A small contrastive image-text model, trained from scratch.
Model: 96-pixel images, encoder depths [4, 4, 4], text encoder norm layernorm.
Training: adamw at rate 0.0014, batches of 512.
Rows from block 7 of the image encoder of a small contrastive image-text model, named by matrix and row number. Rows with one number belong to one channel. Each number is 128 + 24 x the weight over its row's rms, rounded and kept within 0 to 255. All counts start at 0. Numbers have three digits each.
After each channel's rows are labels from the 100 images, of 14848, where the channel reaches its highest value: "colour at peak" is the nearest of a few named colours to the mean colour under the peak; "top examples" is what is common among them. Only what is clearly more common there than usual is listed. The data: photos of plants and fungi (iNaturalist).
# convs0: expand pointwise conv (encoder.blocks.7.convs.0.weight, 336x56x1x1), inputs 0-55
# convs1: depthwise 5x5 conv (encoder.blocks.7.convs.1.weight, 336x1x5x5), a 5x5 kernel
# convs2: project pointwise conv (encoder.blocks.7.convs.2.weight, 56x336x1x1, transposed), outputs 0-55

convs0.254:158167113114077144101147095157121108155138124151137097106116103132113114105122107142153129111143108111134167143167131164114092158101132107153108088145155157104107163160
convs1.254:119116108134131149158126087144100150135090133107165158151098092112117126084
convs2.254:087150162124141101118116128145134092109153151118125094089139105162106114133109119148141096152128117109120167114141150177133146149128162112154130132113153127080147157192
colour at peak: pink
top examples: order Asterales; family: Asteraceae

convs0.236:107153146138128189118121080111138150111113132134140137173142150092149119124116108112123148136110087093147119148100132123127158096093122150124160157078149110163132103088
convs1.236:105132116129141089120141127152103119168193153098109163150135129152110135138
convs2.236:149138183119116172186125121097125106128136115125140091151122125115109143121165159121137132104114139145087115137164130131112165147147121157129077090127124155100091163110
colour at peak: green
top examples: class Liliopsida

convs0.310:117147101135108176105157135136108110128130134071152119138165161120110138169122149094138084110101118144152116123137138119127116103110147110175148121116098133140143061094
convs1.310:125128106112100106102118127087146151158160101148105143161116125121089079138
convs2.310:118153107115151136119123064130118149161132142138142136122109153075139121108151127097155142135104115134150144104109151092111111087112153171080124080144121104115159116097
colour at peak: yellow
top examples: order Asterales; family: Asteraceae

convs0.132:155137110146128150151129120147150158102145103136113118082130096158091112144093143127104101152092132111127154134137155134125150109159143148165078118193140142101161135159
convs1.132:111103142098103137115136109152127153138146119149161178168154151173133133150
convs2.132:151129098103157159169103119122112141151186125092119139127139127108092159120115107119137123145168121092131100081124144091132136117115138093091134118091122119098160132173
colour at peak: pink
top examples: order Asterales; family: Asteraceae

convs0.230:142159113110153135122189159149160067122107112149183122109108114118130144124133159125132092151162159155120147137120156134135147101170132149155130097104111132118155105116
convs1.230:148115134138145119151125126139158158166162173146173166140155153127144138150
convs2.230:128113117105137139139132131133129098148120156091151169110130130150175118143146110163188104157139146159108086060112114107132171116121154130147105159115122139101130140145
colour at peak: yellow; orange
top examples: order Asterales; family: Asteraceae

convs0.287:157135140133156163141175109158134096153138147135173128092133112105121148182135119134139107141129081156119182126097097095115144091135167128153130128112140149141111111108
convs1.287:138126140145135141140147128099150183159165099134147177160147129140146097124
convs2.287:113128136118124135105126105155175132183066146147146152120104127133113132144119110168109118155105088144097113111119055126139129131139142119141114144131155128151093174121
colour at peak: yellow; orange
top examples: order Asterales; family: Asteraceae

convs0.21:142173118137151135117166140120137106128127128082116082082082140151156157111173080144136130113147139125153130129109110085148124093104093146118157131113100098111148127136
convs1.21:127148131127084110113173137085127135171120130154102147106103149105089129110
convs2.21:099123131119140087121137134124124095119184142128125085103091167123143151098106134158188085159146132106147122125083094144086151117127149113163124108123119133113115128129
colour at peak: orange; yellow
top examples: order Asterales; family: Asteraceae

convs0.153:090188140097122135186154127153113131125113144167120087113144124124118134114150097142116112128152134095157162190150133113127145147146129145161118094148135136122147134168
convs1.153:134133106123091121123113117110089091125160106141102173156082094116126131116
convs2.153:122166111114127168121111141121129097170106099136119116098151102165129096119138116121094135131144103098148154100104163099106118113118090116091100116125091170091145128172
colour at peak: pink
top examples: order Asterales; family: Asteraceae