config.yaml
encoder_expansion: 6
text_encoder_norm: "layernorm"
text_encoder_fused_qkv: true
adaptive_grad_clip: 0.1
Rows from block 3 of the image encoder of a small contrastive image-text model, named by matrix and row number. Rows with one number belong to one channel. Each number is 128 + 24 x the weight over its row's rms, rounded and kept within 0 to 255. All counts start at 0. Numbers have three digits each.
After each channel's rows are labels from the 100 images, of 14848, where the channel reaches its highest value: "top examples" is what is common among them; "colour at peak" is the nearest of a few named colours to the mean colour under the peak. Only what is clearly more common there than usual is listed. The data: photos of plants and fungi (iNaturalist).
# convs0: expand pointwise conv (encoder.blocks.3.convs.0.weight, 240x40x1x1), inputs 0-39
# convs1: depthwise 5x5 conv (encoder.blocks.3.convs.1.weight, 240x1x5x5), a 5x5 kernel
# convs2: project pointwise conv (encoder.blocks.3.convs.2.weight, 40x240x1x1, transposed), outputs 0-39

convs0.70:098116152107157093152078133135112140132121153175138095136196102135106118112115134128096125117115147141113109144155107161
convs1.70:132153148135143110153142159137131121131115157095096108112091116110080084095
convs2.70:129103147090152161070154107121113100154137126162116088137124140138128142116146078160103100136118158130146113117103091121
top examples: order Asterales; family: Asteraceae
colour at peak: yellow

convs0.192:105140094120185093137122139155117128146155123156126075107086148130086110117128130145137121115145161102122115105108164157
convs1.192:112099110100088127134112124152116079124175156122098155121155103121115134157
convs2.192:119154106102125094144111135097120126125058137168112133117095104139140162116184121129161132132124135114142135089127118169
top examples: order Asterales; family: Asteraceae
colour at peak: yellow

convs0.224:108141121157158086131154133138159162179127141179129153156115101137102131135136125138128112114123099157178128115122086102
convs1.224:158106134101167107117127091121128108169167085119105152125113150117106098124
convs2.224:093112128130128088144138138135155122157123106136141084125128160103195142133137129124143126151119183115175121129144083135
top examples: order Asterales; family: Asteraceae
colour at peak: yellow; pink

convs0.234:170143152169127129104119129156141157150121127166171144118130154124110132162164113138113155107137165138108150139063115135
convs1.234:114106102115126120085137098089104103137166159108106136140151099132166157135
convs2.234:133117101125151121150149130114116137140097077160156109166131143151108167140098168150084112177100114136151144142145134141
top examples: order Asterales; family: Asteraceae
colour at peak: pink

convs0.7:130099169104136147109124065078125135140112140164165099105150112162134105157155149124138114138119125122106135133083139107
convs1.7:131138151111145129150157154131141168175146145112140181160115138147142168124
convs2.7:127146134124136082155152119115086136136105115105151081168139135115125128137128121163107185170140163120134120171145130101
top examples: order Asterales; family: Asteraceae
colour at peak: pink

convs0.145:121111157114146128176140104143119126133092109137127122115091126113127180159177131163084094094114154121133163115108128140
convs1.145:098106145132107089156167149105101129138140109122098117091087111099123100114
convs2.145:133119139150141164100122138136118124181125140138160108127132134159131127126136138166121102130100155139179098173083080148
top examples: order Asterales; family: Asteraceae
colour at peak: yellow; pink

convs0.53:117114150146146151087118115166139131099117105174095135132090129078130148115104114157128107094121172140153103129096111110
convs1.53:109106106088105124144071100108127129136108114136143162141137158144177121111
convs2.53:132103121113111183128080171135177144128130146127111108120123145117181125146094072155111135116117134157131128125146137147
top examples: order Asterales; family: Asteraceae
colour at peak: yellow

convs0.176:160152145124144133136169124146099123147141127153129082097111147086128157152133137117121138123108167145091081165166148147
convs1.176:144129123131116120146156162120152113173168139129153184150155127133169120143
convs2.176:156143119095151155168119164118133140077158129123077138134164083139133120146158136148120140121170138114127155102161144126
top examples: order Asterales; family: Asteraceae
colour at peak: yellow

convs0.117:137146112109162083149108119166119121136103103137131148163159090111143128093142141157096182120119146137158142164120097125
convs1.117:118137164138139106102154099169110140197134140111115159130145116122144107149
convs2.117:109138118175112091128090150159167136092135116134139121141105122107142104156163165174139131099126134137143175117131107157
top examples: order Asterales; family: Asteraceae
colour at peak: yellow

convs0.159:136118150118143119136141127162154177145115119177157153101088145146102117111086130127120146108105126137148142156078084139
convs1.159:139093087114093135140132118107087150182174144132109105137119119115138113116
convs2.159:134088106103148116130141090132150143145105126144146079107149137154144120128100149112122110138090158168170122138111078098
top examples: order Asterales; family: Asteraceae
colour at peak: pink; white

convs0.78:120129155135118138133144149145174152129099164122122138119125077105168093185144138160164110133153139099120140135153100108
convs1.78:124150123110151132097086133120113124173166109118136156100106139103083126162
convs2.78:102122134142161108174188089129137117161126109151143160088116121118169140128128125144098103116148117108106096131158099124
top examples: order Lamiales
colour at peak: grey

convs0.43:096120136105133104137160122117135157099097179150133148109099087150102117102119169094160112143123108101138122172125151122
convs1.43:142077098109088134137151121092128165129161128092127142151115097105139141110
convs2.43:154136129140131118118149120129130136133148148108127135136121104136133125128112143142125118128130132078120123223054130091
top examples: order Asterales
colour at peak: pink

convs0.172:107140109153126130110116149149100064155100155141133106108124130103110084128098083167109119132092118125126141123109105089
convs1.172:119115127091108153100074158124112129147124106095165177145125121118149125142
convs2.172:091127102129148108088126161143096136153103171137097120089116127130095154111133098138103103108090122164122137103145109164
top examples: order Asterales; family: Asteraceae
colour at peak: yellow

convs0.74:131148154116152134102130150086113131171146137109118114142176128158142180128129165131118132143087143072139141143109133162
convs1.74:106126144106096106128148110102085146148166102148112144159115128121077117156
convs2.74:116150156136106140101148098084145145136126184124106127118149150138107101113114167121095099095103086116113130163115139094
top examples: order Asterales; family: Asteraceae
colour at peak: orange