A small contrastive image-text model, trained from scratch: adamw at rate 0.0014.
Rows from block 3 of the image encoder of a small contrastive image-text model, named by matrix and row number. Rows with one number belong to one channel. Each number is 500 + 25 x the weight over its row's rms, rounded and kept within 0 to 999. All counts start at 0. Numbers have three digits each.
After each channel's rows are labels from the 100 images, of 14848, where the channel reaches its highest value: "responds to" is what is common among them. Only what is clearly more common there than usual is listed. The data: photos of plants and fungi (iNaturalist). In brackets: how many of the 100.
# convs0: expand pointwise conv (encoder.blocks.3.convs.0.weight, 240x40x1x1), inputs 0-39
# convs1: depthwise 5x5 conv (encoder.blocks.3.convs.1.weight, 240x1x5x5), a 5x5 kernel
# convs2: project pointwise conv (encoder.blocks.3.convs.2.weight, 40x240x1x1, transposed), outputs 0-39

convs0.189:514473523505485525508530497478510498534551518503537481465520526476475528457484487548460484472497485495497531529527519475
convs1.189:471517508484472495507493451463483489499466472491455500479459486482452491498
convs2.189:456498491504502525529527527475465511512506533522514512474528506523491504453479530529474464460503469480475561496492509507
responds to: order Asterales (28)

convs0.141:481510522523487549527490507456533477484494503520545464459491528537539482478519541511488493504513503480514500479481458478
convs1.141:496507513514490511470503487499505514541555508507512561557493510492479531489
convs2.141:529536518530500502489510497435492455484503502483489487524493517499536489496484504547451534527499529479463507483526537489
responds to: order Lamiales (38); family: Plantaginaceae (32); text has "speedwell" (31); text has "veronica" (31)

convs0.201:534531494508490497487477545531488512550511520529502483520545497519486491500536493493489525491502494449549526513552490477
convs1.201:502462459488478473493513504526522545546497506485468524503483487491447493486
convs2.201:482508509533505507497508527486470449520499492533501468531503556516524513501477497513481470455487466481539552498518478525
responds to: order Asterales (53); family: Asteraceae (53)

convs0.28:492473517508487484498455501488538511462481501533521462500538548501512527506477476540489506495484501500471524517567497529
convs1.28:458497501493540495462475507501502479470484554479495513496544475489534525521
convs2.28:495541474535504502444499504504508504513537512475446551482480492488515489553531516497491517499541481512492506518488532528
responds to: order Asterales (31); family: Asteraceae (30)

convs0.25:534511501501524494529501524523499533522474523538503522513471511503520519512536508500523543491553486520531493520539445465
convs1.25:488503502485499486478550526490485500533529470524483460481477506482467454535
convs2.25:474497512487534502505506491457542466523503535497522494493514519465586519531513507486507521507519485521518489529528467504
responds to: order Lamiales (28)

convs0.87:496522478520506557473534505474511482535505483525565511458521472490526489513509477484500457512485482461503482509474475497
convs1.87:481517506507511505490546506505514522564567514499486501535492473518483506486
convs2.87:529561551494522515471481511442508464467477496533536478536510497532465481513496486509485528494497509481495490496480491508
responds to: order Lamiales (38); family: Plantaginaceae (32); text has "speedwell" (31); text has "veronica" (31)

convs0.65:496542517521521486477509507487516496510519508548499522527535480497532465551514513475519522499493508458557529514500452512
convs1.65:492459436485495478476533516465466511523499479458497495505495503503492477466
convs2.65:513529545547539502477547460491520497536506498516490461530502479534540507504512485497484524516472522520514492507491452512
responds to: order Asterales (46); family: Asteraceae (46)

convs0.223:491455444506550511483511533491454522523525490497499483527502478496496503487528465504477518476481501468455541489477475484
convs1.223:514505481439453509513471460505479500481491485522495459523504532514482486527
convs2.223:519480483486494500495465481489499517471526541531467542520477486525444524488521524488492486517534478453498472459483518524
responds to: order Asterales (52); family: Asteraceae (52)

convs0.120:466500526547529515501491503486525510496490523538491497461526503490528540519501483493545536455546529490516487519538497528
convs1.120:515538519464469493516514473481495480462478476510515495486486513556536500462
convs2.120:473515513483496489510499489518522497501533480540490458490471482476541538518529506521448465471464448488513494491469514520
responds to: order Lamiales (31)

convs0.37:539511527503508519498516535476527539511568544489498501526483494521508521470532479497502521503503502465458521485475461520
convs1.37:471479486535530467485498529492512472475516508471477449498491525473462532514
convs2.37:477500477516503504497516512492499493479499487463492495553483483490486457481491512491517521568558498460467487512499528452
responds to: order Asterales (34); family: Asteraceae (34)